Weights of a small contrastive audio-text model.
Model: log mel input, encoder arch vit, encoder norm layernorm, encoder activation quick_gelu, encoder moe top_k, encoder num experts 4, encoder patch size [16, 4], encoder layers 8, encoder width 160, text encoder width 256, text encoder layers 12, text encoder norm layernorm, text encoder activation swiglu, text encoder moe top_k, text encoder num experts 4.
Training: soap at rate 0.0026, 8100 steps, batches of 256.
Rows from block 3 of the audio encoder of a small contrastive audio-text model, named by matrix and row number. Rows with one number within an expert belong to one neuron, the router's apart. Each number is 200 + 20 x the weight over its row's rms, rounded and kept within 0 to 999. All counts start at 0.
Before each expert's rows are labels from the 100 clips, of 14848, where the router gives the expert most weight on average: "lies over" is the class under the peak. Only what is clearly more common there than usual is listed. The data: synthesized solo parts of chorales (CocoChorales). In brackets: how many of the 100, against the usual share in percent.
# router: router (encoder.blocks.3.mlp.router.weight, 4x160, trained with AdamW), inputs 80-159
# up: expert up (encoder.blocks.3.mlp.up, 4x80x160), inputs 80-159
# down: expert down (encoder.blocks.3.mlp.down, 4x160x80, transposed), outputs 80-159

# expert 2
lies over: A5 (26 vs 0.7)
router.2,204,205,246,196,239,181,213,198,220,234,214,234,216,190,188,238,215,184,186,189,185,200,214,201,183,211,189,207,219,225,174,242,194,174,201,208,219,196,196,224,196,171,180,203,194,196,193,204,169,211,222,170,223,182,185,186,172,233,235,173,201,226,194,188,173,181,198,190,195,236,180,234,188,197,216,193,222,179,180,215
up.10,173,221,194,230,165,252,207,176,210,200,173,188,216,189,211,194,163,214,196,183,178,224,204,181,184,227,210,183,192,184,222,191,159,184,188,195,190,214,226,192,236,182,228,190,181,241,201,217,215,223,244,227,173,216,180,207,208,200,196,198,206,209,196,206,180,170,211,214,177,211,203,189,199,220,208,191,152,206,210,224
down.10,196,233,187,210,192,226,203,209,211,212,171,206,195,230,228,199,196,218,193,180,196,217,181,195,227,223,229,187,222,219,205,211,181,172,183,171,217,199,232,192,193,204,227,202,224,215,218,201,178,227,224,244,186,214,168,178,214,209,210,218,222,237,176,172,192,197,198,200,196,169,177,187,210,200,221,185,174,179,196,222
up.11,198,168,223,195,202,204,203,210,234,173,207,175,192,183,182,187,210,205,237,212,174,174,198,167,204,202,204,207,232,217,212,203,223,170,185,243,231,211,197,212,196,188,195,196,207,181,191,235,193,214,197,240,214,192,204,221,212,171,209,199,205,197,220,155,231,155,193,195,218,202,181,241,220,204,208,227,204,206,183,189
down.11,184,180,218,184,197,208,219,208,224,174,220,203,189,195,171,190,211,193,211,201,204,187,198,182,178,171,175,184,234,231,174,208,197,164,231,218,182,176,175,220,160,167,209,198,195,191,209,239,173,214,206,201,218,224,199,211,199,200,201,178,172,212,237,181,228,158,196,206,205,226,198,212,175,205,225,219,191,182,199,220
up.12,211,203,195,232,183,206,181,228,196,188,182,206,172,217,193,177,212,239,185,167,185,180,186,170,204,201,217,198,186,178,222,195,193,192,188,238,191,203,183,182,240,215,213,160,226,194,186,197,194,196,196,200,175,219,195,209,231,160,175,228,193,169,202,201,219,223,230,187,179,215,197,176,196,214,190,195,190,199,233,193
down.12,213,194,197,204,201,168,218,230,202,205,217,186,181,186,202,171,217,197,234,216,233,188,176,165,201,196,174,197,188,205,202,159,229,196,222,238,172,213,197,158,228,183,185,184,179,178,181,199,199,199,215,177,174,218,197,177,207,164,201,168,235,168,200,205,246,189,232,197,175,192,199,225,183,213,194,205,235,208,200,193
up.13,204,202,188,206,216,188,212,193,150,172,221,205,209,217,148,190,179,192,181,195,210,210,215,195,204,212,162,209,194,208,188,176,201,199,219,196,209,152,217,186,175,209,177,209,206,205,200,212,192,192,207,194,196,224,188,189,171,201,203,256,238,192,196,178,228,196,205,226,179,165,221,161,192,238,236,189,193,175,180,179
down.13,180,197,186,223,199,183,228,212,173,170,203,198,199,213,176,208,223,171,189,243,236,213,204,229,202,198,196,203,175,227,210,218,179,187,226,207,181,172,198,218,185,204,198,252,198,177,166,190,200,223,212,189,209,197,215,197,169,198,203,207,195,214,197,173,210,182,166,207,195,173,211,205,182,226,196,221,214,191,191,196
up.14,191,194,161,227,212,211,164,186,192,168,212,255,186,176,163,196,229,166,200,188,180,236,202,182,183,213,172,213,201,212,227,155,182,194,217,183,181,228,216,196,214,199,203,193,210,228,231,205,185,211,203,194,197,228,175,205,175,226,209,182,206,209,178,198,198,228,204,208,205,222,198,173,210,215,211,189,172,165,199,214
down.14,193,218,168,216,182,196,192,201,191,192,190,185,178,199,235,193,161,169,198,183,197,224,215,209,202,194,201,158,211,192,214,236,206,216,210,187,210,219,222,196,211,211,199,172,194,176,187,179,216,158,187,197,207,205,180,233,222,206,205,217,194,195,236,184,209,196,208,242,208,180,230,230,185,226,242,241,174,169,190,214
up.15,183,169,217,226,183,218,220,218,208,202,187,194,167,172,193,173,175,194,222,230,204,222,188,212,213,191,241,238,211,200,212,188,205,206,158,204,180,187,231,198,217,189,209,198,217,201,208,184,182,189,235,166,205,187,196,213,216,184,166,161,200,206,217,214,231,204,193,158,191,211,152,225,193,193,168,186,207,196,214,206
down.15,159,207,208,224,199,212,224,202,190,189,166,187,174,210,199,186,210,224,226,212,193,213,168,219,183,204,225,209,188,243,174,202,213,249,214,207,175,193,223,205,178,227,207,190,213,202,213,215,178,199,217,210,206,179,177,239,208,188,138,204,221,175,182,248,177,210,216,183,179,178,188,219,184,219,214,185,206,228,202,222
up.16,202,196,195,211,165,226,208,209,153,176,167,174,169,209,208,183,190,174,161,223,205,235,200,204,228,241,193,196,180,183,230,203,224,203,154,155,207,203,201,209,204,212,205,187,229,238,223,210,236,234,216,210,203,204,188,170,232,214,210,218,173,201,181,203,198,233,195,158,201,197,208,186,190,228,194,219,174,196,203,185
down.16,217,183,180,209,222,204,217,212,182,201,213,199,213,179,192,194,217,211,178,191,202,194,195,229,143,223,232,230,191,181,231,178,231,179,203,226,205,185,195,223,220,175,198,201,173,204,206,166,231,212,199,219,218,177,206,225,180,194,202,190,207,196,189,210,200,211,193,201,207,221,213,185,204,204,195,212,191,204,181,190
up.17,165,189,170,165,207,203,204,217,187,174,182,183,219,246,158,200,189,194,185,212,188,201,177,209,234,228,183,228,209,206,205,210,207,168,200,223,187,210,188,209,187,248,181,199,214,201,216,200,194,172,193,193,227,208,227,195,175,200,203,223,184,203,192,180,189,190,191,186,202,180,197,182,188,216,197,191,190,212,225,173
down.17,182,162,206,193,198,202,212,191,198,232,181,202,186,196,181,214,217,189,207,218,231,214,216,222,198,205,209,234,210,240,203,176,173,215,212,178,180,204,190,192,189,191,183,240,213,225,198,190,197,232,255,219,216,229,194,201,182,192,230,187,224,209,192,189,184,224,168,193,238,250,200,229,198,216,187,165,230,198,175,180
up.18,187,192,185,233,179,188,222,212,198,169,192,177,205,228,213,187,177,189,177,193,221,219,185,212,224,204,213,185,182,154,205,263,182,245,196,193,211,225,209,204,185,223,214,167,223,219,193,200,214,206,213,197,205,208,148,199,230,176,184,220,198,157,187,195,205,235,216,229,182,158,205,198,206,214,176,205,156,180,176,230
down.18,217,175,189,192,169,184,225,219,214,197,220,175,179,191,175,176,167,218,216,178,213,234,181,225,198,215,220,192,198,207,168,225,205,206,175,193,231,182,220,194,226,207,189,190,218,213,185,159,193,202,164,193,227,175,203,194,206,178,191,174,223,234,145,204,203,219,203,209,191,157,219,202,223,218,195,207,200,197,197,179
up.19,182,204,229,235,180,215,175,205,171,210,176,199,156,200,188,194,158,206,221,185,190,205,230,204,185,216,204,192,229,193,240,195,199,239,182,189,204,210,243,217,222,196,224,186,209,202,229,204,186,214,236,186,173,191,186,198,200,195,174,186,190,200,209,228,190,186,190,202,205,210,194,204,199,229,193,183,195,234,210,190
down.19,186,223,185,194,207,196,163,191,207,190,225,192,187,216,219,204,194,214,191,208,204,199,217,218,236,189,202,206,215,190,217,173,195,203,251,173,186,195,194,192,204,175,214,201,203,166,168,175,186,180,185,210,196,208,209,207,206,208,206,227,186,178,211,205,214,166,214,231,203,198,216,211,226,204,215,193,183,159,196,223

# expert 1
lies over: B2 (29 vs 0.2)
router.1,200,190,162,195,185,179,194,193,192,155,184,180,224,181,185,219,232,221,227,186,201,203,183,186,246,194,183,192,207,206,178,183,209,185,220,174,205,184,235,201,205,196,182,201,186,236,206,182,181,190,205,194,177,228,214,221,228,218,168,191,192,201,187,175,199,205,174,197,202,222,230,187,204,158,198,232,213,225,192,215
up.10,194,218,192,174,198,244,185,210,166,170,189,204,149,175,208,196,179,191,204,215,160,215,206,188,192,238,220,223,194,243,222,173,216,212,146,225,229,195,217,212,208,207,206,174,207,161,166,192,193,214,197,186,191,191,198,159,222,244,193,210,175,178,182,181,223,177,190,183,200,215,198,209,183,229,232,191,181,182,199,197
down.10,195,190,197,202,215,226,222,167,210,199,247,198,228,199,211,231,206,191,180,205,215,171,185,213,214,192,191,220,195,216,168,193,190,194,198,191,205,176,248,170,201,192,229,220,206,201,199,226,185,203,192,190,187,180,219,218,184,196,179,209,220,233,225,229,172,204,182,200,159,177,195,190,219,170,189,165,212,188,200,206
up.11,207,210,219,183,177,236,224,235,185,203,200,200,160,181,208,213,211,154,204,201,173,202,206,195,171,223,177,200,213,190,221,188,207,182,172,200,197,241,180,213,232,194,222,165,220,208,184,215,215,219,206,217,189,167,186,161,202,207,239,162,214,215,174,229,213,196,185,193,200,228,193,186,170,248,211,176,177,204,201,197
down.11,186,171,210,220,196,202,170,180,159,190,202,244,202,182,233,176,220,217,198,180,193,198,230,231,194,164,218,205,152,196,216,173,202,229,207,191,180,214,201,174,219,203,208,207,224,219,232,164,193,220,205,199,196,187,195,196,186,163,196,169,230,204,198,196,215,185,183,177,209,208,196,205,199,222,167,189,251,193,168,215
up.12,217,199,227,186,155,232,185,187,212,222,193,163,196,200,152,177,201,184,216,207,154,170,192,192,186,201,190,226,227,195,192,224,214,183,175,211,216,177,176,222,191,175,208,181,226,196,213,216,227,204,209,204,212,221,186,180,224,243,221,193,192,224,197,208,217,218,172,189,225,209,196,186,227,229,200,218,168,226,195,180
down.12,195,206,219,188,221,188,191,187,185,182,202,247,208,198,204,187,214,192,204,205,187,216,223,161,184,188,177,195,177,192,180,184,178,170,211,226,189,188,170,222,152,206,199,164,173,194,241,207,191,197,205,161,186,187,201,171,191,220,208,203,195,185,191,210,212,202,199,162,206,199,201,183,233,224,205,205,214,221,233,181
up.13,206,217,214,209,213,183,191,193,179,186,183,199,153,210,207,198,205,192,173,189,174,198,185,191,201,222,196,193,151,191,205,169,172,175,178,212,200,218,187,241,231,193,203,227,177,191,200,219,225,222,197,227,217,209,214,188,198,200,236,204,192,192,177,221,228,215,198,191,191,209,200,171,253,211,207,167,221,198,224,197
down.13,214,182,199,209,223,181,195,216,221,181,205,225,178,193,196,186,204,191,204,170,218,185,187,176,223,202,196,187,178,217,197,175,196,177,213,233,235,193,165,186,212,202,182,168,230,244,226,189,204,200,183,205,181,197,211,195,215,144,191,201,181,205,189,204,212,160,194,209,204,203,175,204,217,212,177,183,184,203,226,182
up.14,199,189,166,229,214,234,209,195,220,159,197,193,192,190,189,234,173,198,150,171,182,213,215,205,198,228,210,209,184,217,229,202,193,196,177,206,226,194,218,230,183,187,188,200,218,191,186,212,194,190,200,191,215,214,200,203,223,193,184,200,170,205,199,213,177,202,193,245,216,208,204,187,200,207,210,196,194,198,207,159
down.14,207,211,189,186,208,190,172,192,199,164,230,207,199,200,186,166,182,205,240,219,225,196,198,194,241,216,177,213,247,192,179,185,230,197,218,158,221,225,219,189,194,208,211,188,239,192,217,226,207,176,212,199,192,225,192,175,233,192,220,234,205,187,170,214,185,190,190,204,177,196,245,193,188,212,208,202,187,186,169,226
up.15,201,166,220,214,189,215,208,220,209,190,189,201,163,211,203,163,181,188,179,188,185,226,212,197,187,238,226,178,198,222,200,237,190,195,179,207,214,217,230,215,201,227,196,183,204,175,212,219,196,232,199,197,207,189,168,210,218,193,172,184,197,212,206,225,209,192,186,194,190,149,182,210,198,235,213,180,183,203,230,198
down.15,207,186,160,204,185,190,211,208,221,196,230,201,232,149,182,148,227,202,230,192,189,217,235,186,165,199,162,199,215,206,161,213,205,206,214,209,178,191,228,177,195,181,225,175,187,176,175,200,218,184,198,197,232,199,184,220,233,202,217,195,220,206,191,219,190,208,222,159,174,187,233,182,189,210,189,221,205,192,186,223
up.16,217,188,212,196,223,178,207,246,173,156,216,210,208,176,176,174,208,225,222,170,195,206,236,231,216,208,214,201,248,198,204,189,229,183,190,203,230,188,214,160,184,210,186,199,229,206,216,184,204,252,225,201,218,179,225,182,202,207,200,182,203,205,166,188,151,193,193,189,187,204,197,230,184,218,205,210,182,174,186,184
down.16,202,197,217,173,218,185,191,181,220,189,196,216,216,214,178,161,200,208,213,191,218,170,185,198,200,204,210,204,236,166,201,166,203,213,191,182,189,190,193,165,234,204,172,200,166,204,209,192,204,170,219,206,168,173,220,185,201,202,186,221,165,189,212,235,162,163,196,191,167,195,207,210,225,193,241,243,190,221,234,207
up.17,213,195,184,219,198,196,189,174,189,180,182,195,189,211,198,196,196,186,210,205,179,180,186,193,188,251,208,212,178,202,231,189,197,206,173,206,217,222,201,171,220,202,194,196,152,195,176,189,200,179,192,187,179,201,197,217,201,207,188,188,232,209,197,187,247,165,182,202,198,216,215,208,225,234,214,201,182,231,185,213
down.17,185,186,198,190,191,216,179,165,180,203,205,195,224,206,198,227,200,230,247,210,178,204,208,205,210,218,178,185,195,152,203,171,221,190,195,181,213,160,190,190,226,207,224,209,195,194,216,189,213,167,171,176,184,193,226,193,182,197,149,219,188,175,217,212,204,202,230,215,185,195,159,166,159,200,198,213,225,168,196,189
up.18,243,191,213,177,205,211,200,239,192,189,223,208,144,192,204,208,195,216,152,165,183,161,173,166,206,224,187,221,201,211,235,185,202,204,184,206,192,199,196,186,239,171,179,194,212,198,186,192,223,211,215,209,201,166,209,190,200,195,243,212,213,185,151,243,200,228,194,239,192,214,206,190,195,214,233,170,201,201,214,180
down.18,196,219,173,192,188,217,214,231,171,184,217,212,181,195,211,169,168,192,180,179,213,217,205,197,192,195,187,229,179,219,199,193,229,194,207,193,179,210,235,213,200,172,215,211,222,199,171,208,209,226,208,161,231,187,172,181,190,193,205,200,219,235,195,188,229,183,162,208,224,230,188,193,184,216,172,200,173,215,162,211
up.19,192,191,206,202,199,234,189,203,183,193,186,202,214,185,213,185,203,197,201,230,190,202,212,193,211,249,196,221,216,195,199,208,170,200,171,178,212,198,205,183,179,205,204,156,207,217,216,201,180,199,191,208,172,223,194,199,220,211,226,189,210,218,237,186,213,180,200,190,195,149,176,200,223,256,199,187,177,187,176,202
down.19,209,220,202,222,145,191,211,235,255,240,239,205,188,185,199,162,178,169,193,170,180,207,224,206,175,209,207,199,207,182,193,217,202,193,195,186,187,218,207,186,154,173,207,184,220,197,165,228,192,214,227,213,205,198,182,201,182,194,201,183,184,229,166,164,208,227,167,221,187,214,223,192,190,201,210,191,169,227,204,215

# expert 3
lies over: D3 (50 vs 0.8); C#4 (44 vs 3.4)
router.3,220,205,199,204,180,226,190,192,196,221,195,198,203,204,220,204,200,211,190,168,170,179,229,223,224,194,235,221,219,150,211,174,178,199,217,181,220,192,183,180,188,171,231,210,209,216,205,187,224,195,232,180,200,185,231,205,204,186,193,221,215,195,220,195,169,214,162,233,194,212,234,205,190,172,207,203,227,228,214,199
up.10,209,190,213,208,219,213,220,228,211,163,190,186,154,158,159,151,194,198,197,230,219,200,216,165,197,213,221,188,198,218,179,231,222,190,157,224,223,187,190,205,210,199,211,183,229,197,201,209,182,237,202,223,210,201,178,181,253,227,198,163,176,203,207,156,223,192,207,197,206,200,191,225,200,237,201,186,198,180,190,183
down.10,220,242,178,195,188,207,179,164,176,185,180,211,197,175,177,189,182,195,195,187,175,228,216,213,188,213,176,205,186,226,194,224,213,231,189,185,195,204,195,206,202,252,246,168,203,186,218,189,182,183,175,210,242,178,188,200,209,184,190,194,193,178,178,245,202,192,179,177,218,179,176,185,227,238,200,212,195,165,191,193
up.11,201,186,233,177,168,205,198,185,220,158,230,219,227,208,206,195,189,219,244,206,178,211,180,186,226,221,190,170,223,210,220,200,154,178,205,219,201,215,189,185,212,214,220,161,204,205,187,198,152,189,187,195,208,201,210,180,233,219,200,213,190,170,221,170,215,167,211,218,161,193,191,236,193,223,201,227,195,168,203,217
down.11,217,194,245,167,232,193,211,196,190,221,183,216,210,199,198,201,212,244,204,182,190,208,190,203,199,243,183,177,241,209,211,188,191,202,192,235,212,180,215,192,220,213,168,246,187,227,229,207,168,201,184,221,169,174,216,203,194,176,179,215,207,195,191,215,197,219,191,197,163,177,191,197,200,175,189,217,206,183,192,175
up.12,206,164,198,206,199,222,174,189,189,199,210,184,213,231,213,197,203,179,187,223,175,230,189,191,181,211,189,205,171,201,192,202,199,203,193,184,213,181,189,219,207,221,194,138,207,197,174,157,190,178,194,191,207,186,239,213,234,233,203,199,215,178,193,240,215,188,199,168,196,206,183,194,207,237,206,211,209,202,223,213
down.12,190,172,212,185,216,189,182,186,201,188,227,204,233,211,210,213,210,207,214,224,188,166,194,215,219,235,194,232,187,199,195,175,209,219,179,188,199,228,161,181,204,235,199,186,179,191,203,167,176,166,185,223,204,183,238,213,201,173,199,215,226,171,202,238,189,192,237,188,201,173,197,164,197,192,231,211,216,190,194,188
up.13,157,180,195,211,197,203,187,225,179,189,177,214,207,168,185,169,209,161,182,185,205,200,221,226,171,203,182,229,187,163,217,196,185,173,192,211,202,225,168,183,191,203,204,193,195,188,220,177,222,210,225,234,205,171,221,191,185,173,204,196,184,200,201,184,186,220,208,190,204,203,181,195,205,202,226,213,185,208,221,191
down.13,182,209,173,221,177,205,167,199,198,207,177,179,216,151,195,182,163,178,188,181,219,210,216,220,205,223,201,223,186,189,182,183,230,181,190,171,184,252,202,189,198,205,214,227,215,199,227,205,217,230,188,210,195,178,207,193,218,169,178,180,182,213,217,190,200,228,195,226,236,171,194,201,214,196,245,184,193,228,216,174
up.14,208,168,197,167,205,207,211,245,202,204,179,182,219,157,126,180,195,182,203,203,221,166,210,217,192,222,219,216,243,191,198,200,237,209,176,213,196,187,218,194,190,192,194,198,228,182,224,210,219,215,232,185,180,195,201,197,201,180,173,183,179,214,161,172,190,178,196,210,213,226,196,229,184,184,209,228,210,216,182,160
down.14,209,201,209,180,192,220,194,174,194,205,176,171,206,225,211,227,205,218,233,192,195,154,182,175,218,196,203,207,213,206,187,180,210,208,174,219,179,209,215,165,238,225,166,172,227,219,210,222,190,230,182,179,189,179,199,176,203,194,201,213,203,224,195,236,203,210,170,205,224,166,165,206,174,203,214,195,212,232,185,175
up.15,194,186,190,236,213,193,221,218,224,222,186,162,199,186,144,216,193,196,200,179,192,170,191,200,180,232,218,228,171,191,205,205,208,210,161,197,184,201,241,177,192,193,212,196,223,210,214,191,226,210,227,213,202,190,215,239,208,198,169,204,189,234,169,239,202,194,211,211,215,235,204,178,193,200,204,171,190,245,211,160
down.15,206,182,197,173,221,194,214,208,231,241,188,199,241,202,174,199,220,219,180,208,210,150,185,174,181,234,187,232,192,212,208,174,195,174,191,251,189,202,213,165,230,184,193,192,161,215,205,200,211,219,235,203,186,201,205,205,196,176,203,198,229,197,187,203,194,202,199,192,201,191,203,205,193,177,205,187,230,216,216,186
up.16,207,202,174,208,205,201,218,216,182,209,207,187,211,249,211,194,217,242,170,187,177,183,186,199,211,229,192,218,186,190,201,191,186,204,187,180,235,215,230,204,183,233,184,203,226,233,209,193,211,202,215,188,176,173,207,203,192,233,194,226,235,191,173,228,212,206,190,186,181,185,206,171,222,205,171,183,213,164,156,213
down.16,250,201,210,200,197,230,229,204,181,172,166,192,171,203,191,208,201,231,203,232,184,221,193,176,242,202,177,194,203,200,201,175,218,225,173,188,174,199,205,219,212,234,210,214,229,145,196,200,195,203,193,171,223,180,188,172,159,172,205,185,217,201,180,208,186,229,170,183,198,201,187,164,222,210,182,226,223,202,203,223
up.17,217,197,220,206,210,221,232,175,200,230,212,173,203,193,187,205,189,193,192,217,166,163,217,231,210,193,210,195,257,198,235,208,200,225,213,204,197,195,209,215,217,202,214,221,217,200,202,186,194,163,166,198,175,196,213,192,216,182,171,166,213,226,220,164,223,199,202,203,157,189,184,199,205,201,177,205,165,221,169,202
down.17,247,190,199,185,176,185,185,194,194,213,191,183,216,186,192,199,183,165,182,201,192,212,221,214,183,195,198,213,229,213,155,228,181,232,164,210,168,182,165,150,194,195,215,198,199,213,211,197,187,197,189,224,211,211,192,196,194,184,196,176,208,186,221,222,211,182,187,200,202,206,216,223,194,231,184,212,173,209,192,187
up.18,225,195,209,151,205,185,201,189,255,195,187,198,204,205,178,167,201,207,207,217,199,224,193,175,203,227,188,181,194,218,136,203,213,216,211,200,216,182,211,190,219,162,200,179,219,237,195,228,188,145,159,196,212,211,200,209,226,220,184,238,182,203,205,208,193,216,207,186,207,193,179,205,184,201,222,204,194,217,221,191
down.18,177,180,213,180,230,194,200,197,165,190,221,245,186,206,198,193,235,201,219,208,196,229,190,231,212,243,217,199,237,199,165,192,190,183,245,204,209,196,220,209,215,199,189,205,201,247,233,193,200,204,203,192,175,213,200,193,159,201,210,202,218,195,197,194,198,167,230,190,170,199,189,198,201,202,193,205,217,223,196,197
up.19,194,193,191,194,192,210,220,249,232,226,152,196,207,142,145,165,174,207,206,200,190,179,224,207,207,213,183,216,243,211,201,178,224,179,164,216,189,232,219,208,192,217,203,197,199,208,203,210,189,205,228,205,190,192,198,227,206,162,173,160,208,226,193,219,205,242,171,186,202,219,201,214,199,212,209,204,187,225,200,169
down.19,204,192,215,174,193,210,215,206,221,219,204,196,207,222,171,177,189,222,208,182,232,178,198,208,232,208,152,224,181,203,151,171,229,174,191,205,194,202,173,177,208,240,194,229,216,179,207,199,192,196,174,179,208,190,197,198,210,175,189,228,200,221,183,187,219,198,142,205,231,168,176,226,170,183,204,219,215,244,192,172

# expert 0
lies over: C5 (96 vs 3.4)
router.0,233,239,200,193,198,198,198,211,175,180,168,170,210,218,215,163,176,217,186,207,181,222,214,186,217,190,221,150,188,207,169,215,226,210,224,169,207,208,197,222,229,184,235,219,190,185,199,220,184,198,179,205,233,202,221,194,226,207,176,218,198,201,210,205,218,236,202,194,175,206,190,166,231,200,228,222,216,209,193,186
up.10,221,170,202,221,216,195,204,211,175,185,204,195,190,208,219,215,191,185,178,191,197,208,229,214,216,236,194,201,190,149,209,193,198,172,184,185,204,191,191,194,213,214,143,186,191,237,230,208,207,217,208,205,167,147,199,158,203,197,206,197,168,197,196,219,178,201,195,215,182,183,191,214,180,239,221,198,178,179,210,193
down.10,165,220,191,212,234,201,186,194,184,174,225,203,193,187,219,196,187,246,210,213,178,182,205,200,205,195,176,216,198,184,172,162,207,201,177,176,217,190,200,206,200,198,193,203,204,185,194,193,213,176,236,192,211,226,204,220,218,209,205,158,209,197,161,173,163,190,197,187,187,216,219,180,209,211,243,187,176,224,189,177
up.11,196,184,213,194,183,225,207,219,183,193,185,208,192,194,162,179,221,247,169,188,166,198,185,206,209,208,209,198,208,196,215,219,184,218,206,187,214,198,220,221,199,229,206,226,223,196,199,185,218,209,222,229,176,162,204,186,189,193,192,201,227,208,170,194,193,194,189,180,146,200,207,215,198,217,175,199,216,194,175,231
down.11,210,197,228,220,208,211,205,181,172,144,181,182,193,213,166,210,174,224,231,215,213,198,176,175,223,209,196,202,221,207,200,213,208,219,148,192,214,198,193,190,195,217,215,193,201,189,199,221,194,205,197,218,207,186,235,191,202,218,221,187,193,171,206,206,219,200,181,172,213,194,233,154,200,223,205,268,188,200,183,202
up.12,194,200,195,254,191,218,213,214,191,172,197,194,202,199,182,234,203,178,173,228,213,164,209,197,232,229,186,210,200,179,218,233,205,219,159,194,207,183,236,164,219,180,202,185,201,218,210,208,206,200,218,193,180,172,192,210,170,197,172,182,211,215,223,202,188,183,185,186,209,168,243,229,212,216,168,193,197,186,206,204
down.12,222,199,223,189,168,200,198,186,201,208,192,205,173,206,168,208,227,202,231,206,191,242,219,185,228,209,153,211,203,221,223,204,226,200,193,186,215,160,188,185,202,197,193,196,218,189,172,211,162,203,202,159,178,230,190,196,225,206,232,188,180,202,215,199,222,214,161,199,203,187,228,184,192,205,192,187,180,186,219,203
up.13,171,183,239,190,200,215,191,199,174,219,216,214,158,235,203,203,212,226,228,203,219,185,186,230,200,212,195,185,220,227,203,189,205,197,222,216,209,203,162,180,173,198,172,161,222,205,207,178,196,187,189,174,212,235,201,202,198,196,176,152,229,188,206,179,210,189,231,229,191,219,185,236,167,225,198,188,224,197,176,190
down.13,208,157,240,205,201,180,202,210,211,223,211,205,216,186,206,194,213,189,220,186,192,194,218,199,163,228,181,203,204,232,185,205,194,206,251,227,206,163,197,167,185,203,183,193,189,236,220,194,169,201,188,204,207,214,204,221,194,154,184,210,210,208,213,182,210,184,201,222,158,168,196,230,158,188,172,192,227,201,207,197
up.14,221,216,191,166,201,189,224,221,201,227,234,213,203,191,189,174,229,200,184,189,159,196,195,175,178,221,207,230,199,220,195,172,214,199,223,192,214,188,206,231,165,187,213,192,190,187,159,181,237,205,224,212,212,176,212,206,189,215,201,235,196,211,157,232,207,193,162,188,198,208,174,167,174,211,214,201,229,204,205,163
down.14,244,198,200,192,173,184,208,211,213,210,178,171,158,203,158,190,194,203,212,210,223,202,197,206,219,190,181,171,201,235,234,218,175,225,195,208,219,227,216,215,220,226,198,197,209,187,162,200,182,176,196,167,208,197,193,209,227,183,202,197,204,197,197,232,231,236,201,213,176,184,204,195,202,203,174,199,214,165,185,208
up.15,212,188,218,178,221,187,206,235,172,190,214,216,190,198,186,196,205,169,239,186,185,179,219,237,187,221,184,213,225,180,171,195,203,217,229,239,184,215,214,167,233,201,198,182,206,210,197,212,205,222,189,162,182,170,194,203,178,188,182,158,222,200,211,178,198,184,211,220,171,216,218,240,161,236,195,204,172,219,178,224
down.15,183,183,188,199,158,182,224,210,207,234,209,194,187,230,211,224,243,224,248,183,176,200,212,207,179,176,194,162,222,214,197,216,220,199,218,205,218,195,212,201,200,193,187,173,204,183,217,204,168,193,165,170,149,198,194,213,158,209,179,177,206,223,218,185,169,171,175,214,188,208,207,232,175,171,219,200,213,230,237,215
up.16,184,201,169,224,219,172,155,211,233,199,181,223,161,199,223,213,236,204,193,201,154,214,193,198,175,215,212,188,197,222,238,147,197,235,188,229,185,234,190,191,206,212,218,192,176,210,187,181,199,218,205,178,159,200,191,229,201,221,206,178,209,168,180,183,188,177,234,196,203,206,201,211,229,225,212,192,215,192,253,216
down.16,195,192,218,165,213,175,181,212,184,194,210,231,197,232,200,224,220,194,207,235,170,210,224,206,206,183,162,219,219,195,191,161,181,203,204,198,196,171,214,199,186,180,195,215,164,218,177,194,201,190,200,179,182,232,191,172,196,239,225,213,232,207,199,197,177,211,176,189,162,203,229,193,188,208,198,210,208,186,198,207
up.17,233,195,224,202,201,229,217,238,160,167,186,192,166,202,167,193,230,205,192,171,176,177,237,145,203,201,186,210,210,185,223,249,176,209,183,220,203,197,205,222,241,195,231,154,229,193,221,238,236,213,216,206,156,187,178,171,182,183,211,205,198,198,197,165,202,207,225,222,206,189,201,165,198,189,210,200,195,176,190,203
down.17,182,196,236,151,180,224,210,205,196,228,201,192,202,202,184,216,212,201,202,239,220,193,205,188,219,170,219,224,234,226,190,199,221,219,223,169,207,194,173,206,164,211,213,193,231,206,226,253,212,201,196,241,178,153,212,190,169,188,227,221,169,214,164,169,186,229,137,196,228,163,210,179,178,196,221,176,190,192,222,225
up.18,217,210,191,180,208,187,211,214,212,202,196,195,251,166,176,187,215,221,195,216,195,204,221,187,241,211,187,230,223,176,226,183,206,189,193,205,211,158,200,175,194,201,214,183,209,181,165,210,183,198,222,207,194,204,229,204,219,209,255,213,200,212,191,179,146,239,201,188,178,224,192,178,187,208,193,197,221,206,221,195
down.18,209,187,202,182,195,191,183,207,216,221,184,181,198,203,195,193,194,175,195,163,187,227,196,225,181,232,196,236,196,221,209,188,196,210,195,251,199,205,217,195,193,218,186,199,166,224,213,193,152,207,200,190,189,218,169,214,220,165,179,202,178,226,231,222,238,199,169,205,183,203,183,207,184,183,196,199,140,220,216,164
up.19,195,215,183,175,198,204,213,190,175,183,175,211,216,208,218,193,203,223,199,201,191,238,190,224,246,218,195,225,187,177,210,226,184,207,198,204,228,194,220,207,215,244,222,192,177,225,220,188,165,161,159,188,165,181,233,203,206,179,181,215,185,189,210,217,189,226,204,183,170,187,196,172,232,221,177,214,205,176,207,195
down.19,168,217,185,190,191,209,179,156,181,202,182,237,187,198,189,205,175,204,202,214,206,222,157,222,201,211,212,208,179,225,214,203,186,204,184,197,218,188,223,209,164,214,191,233,196,204,239,186,173,173,199,193,191,200,173,204,212,206,186,198,201,177,203,198,208,194,226,164,230,194,201,177,216,221,228,192,205,205,183,232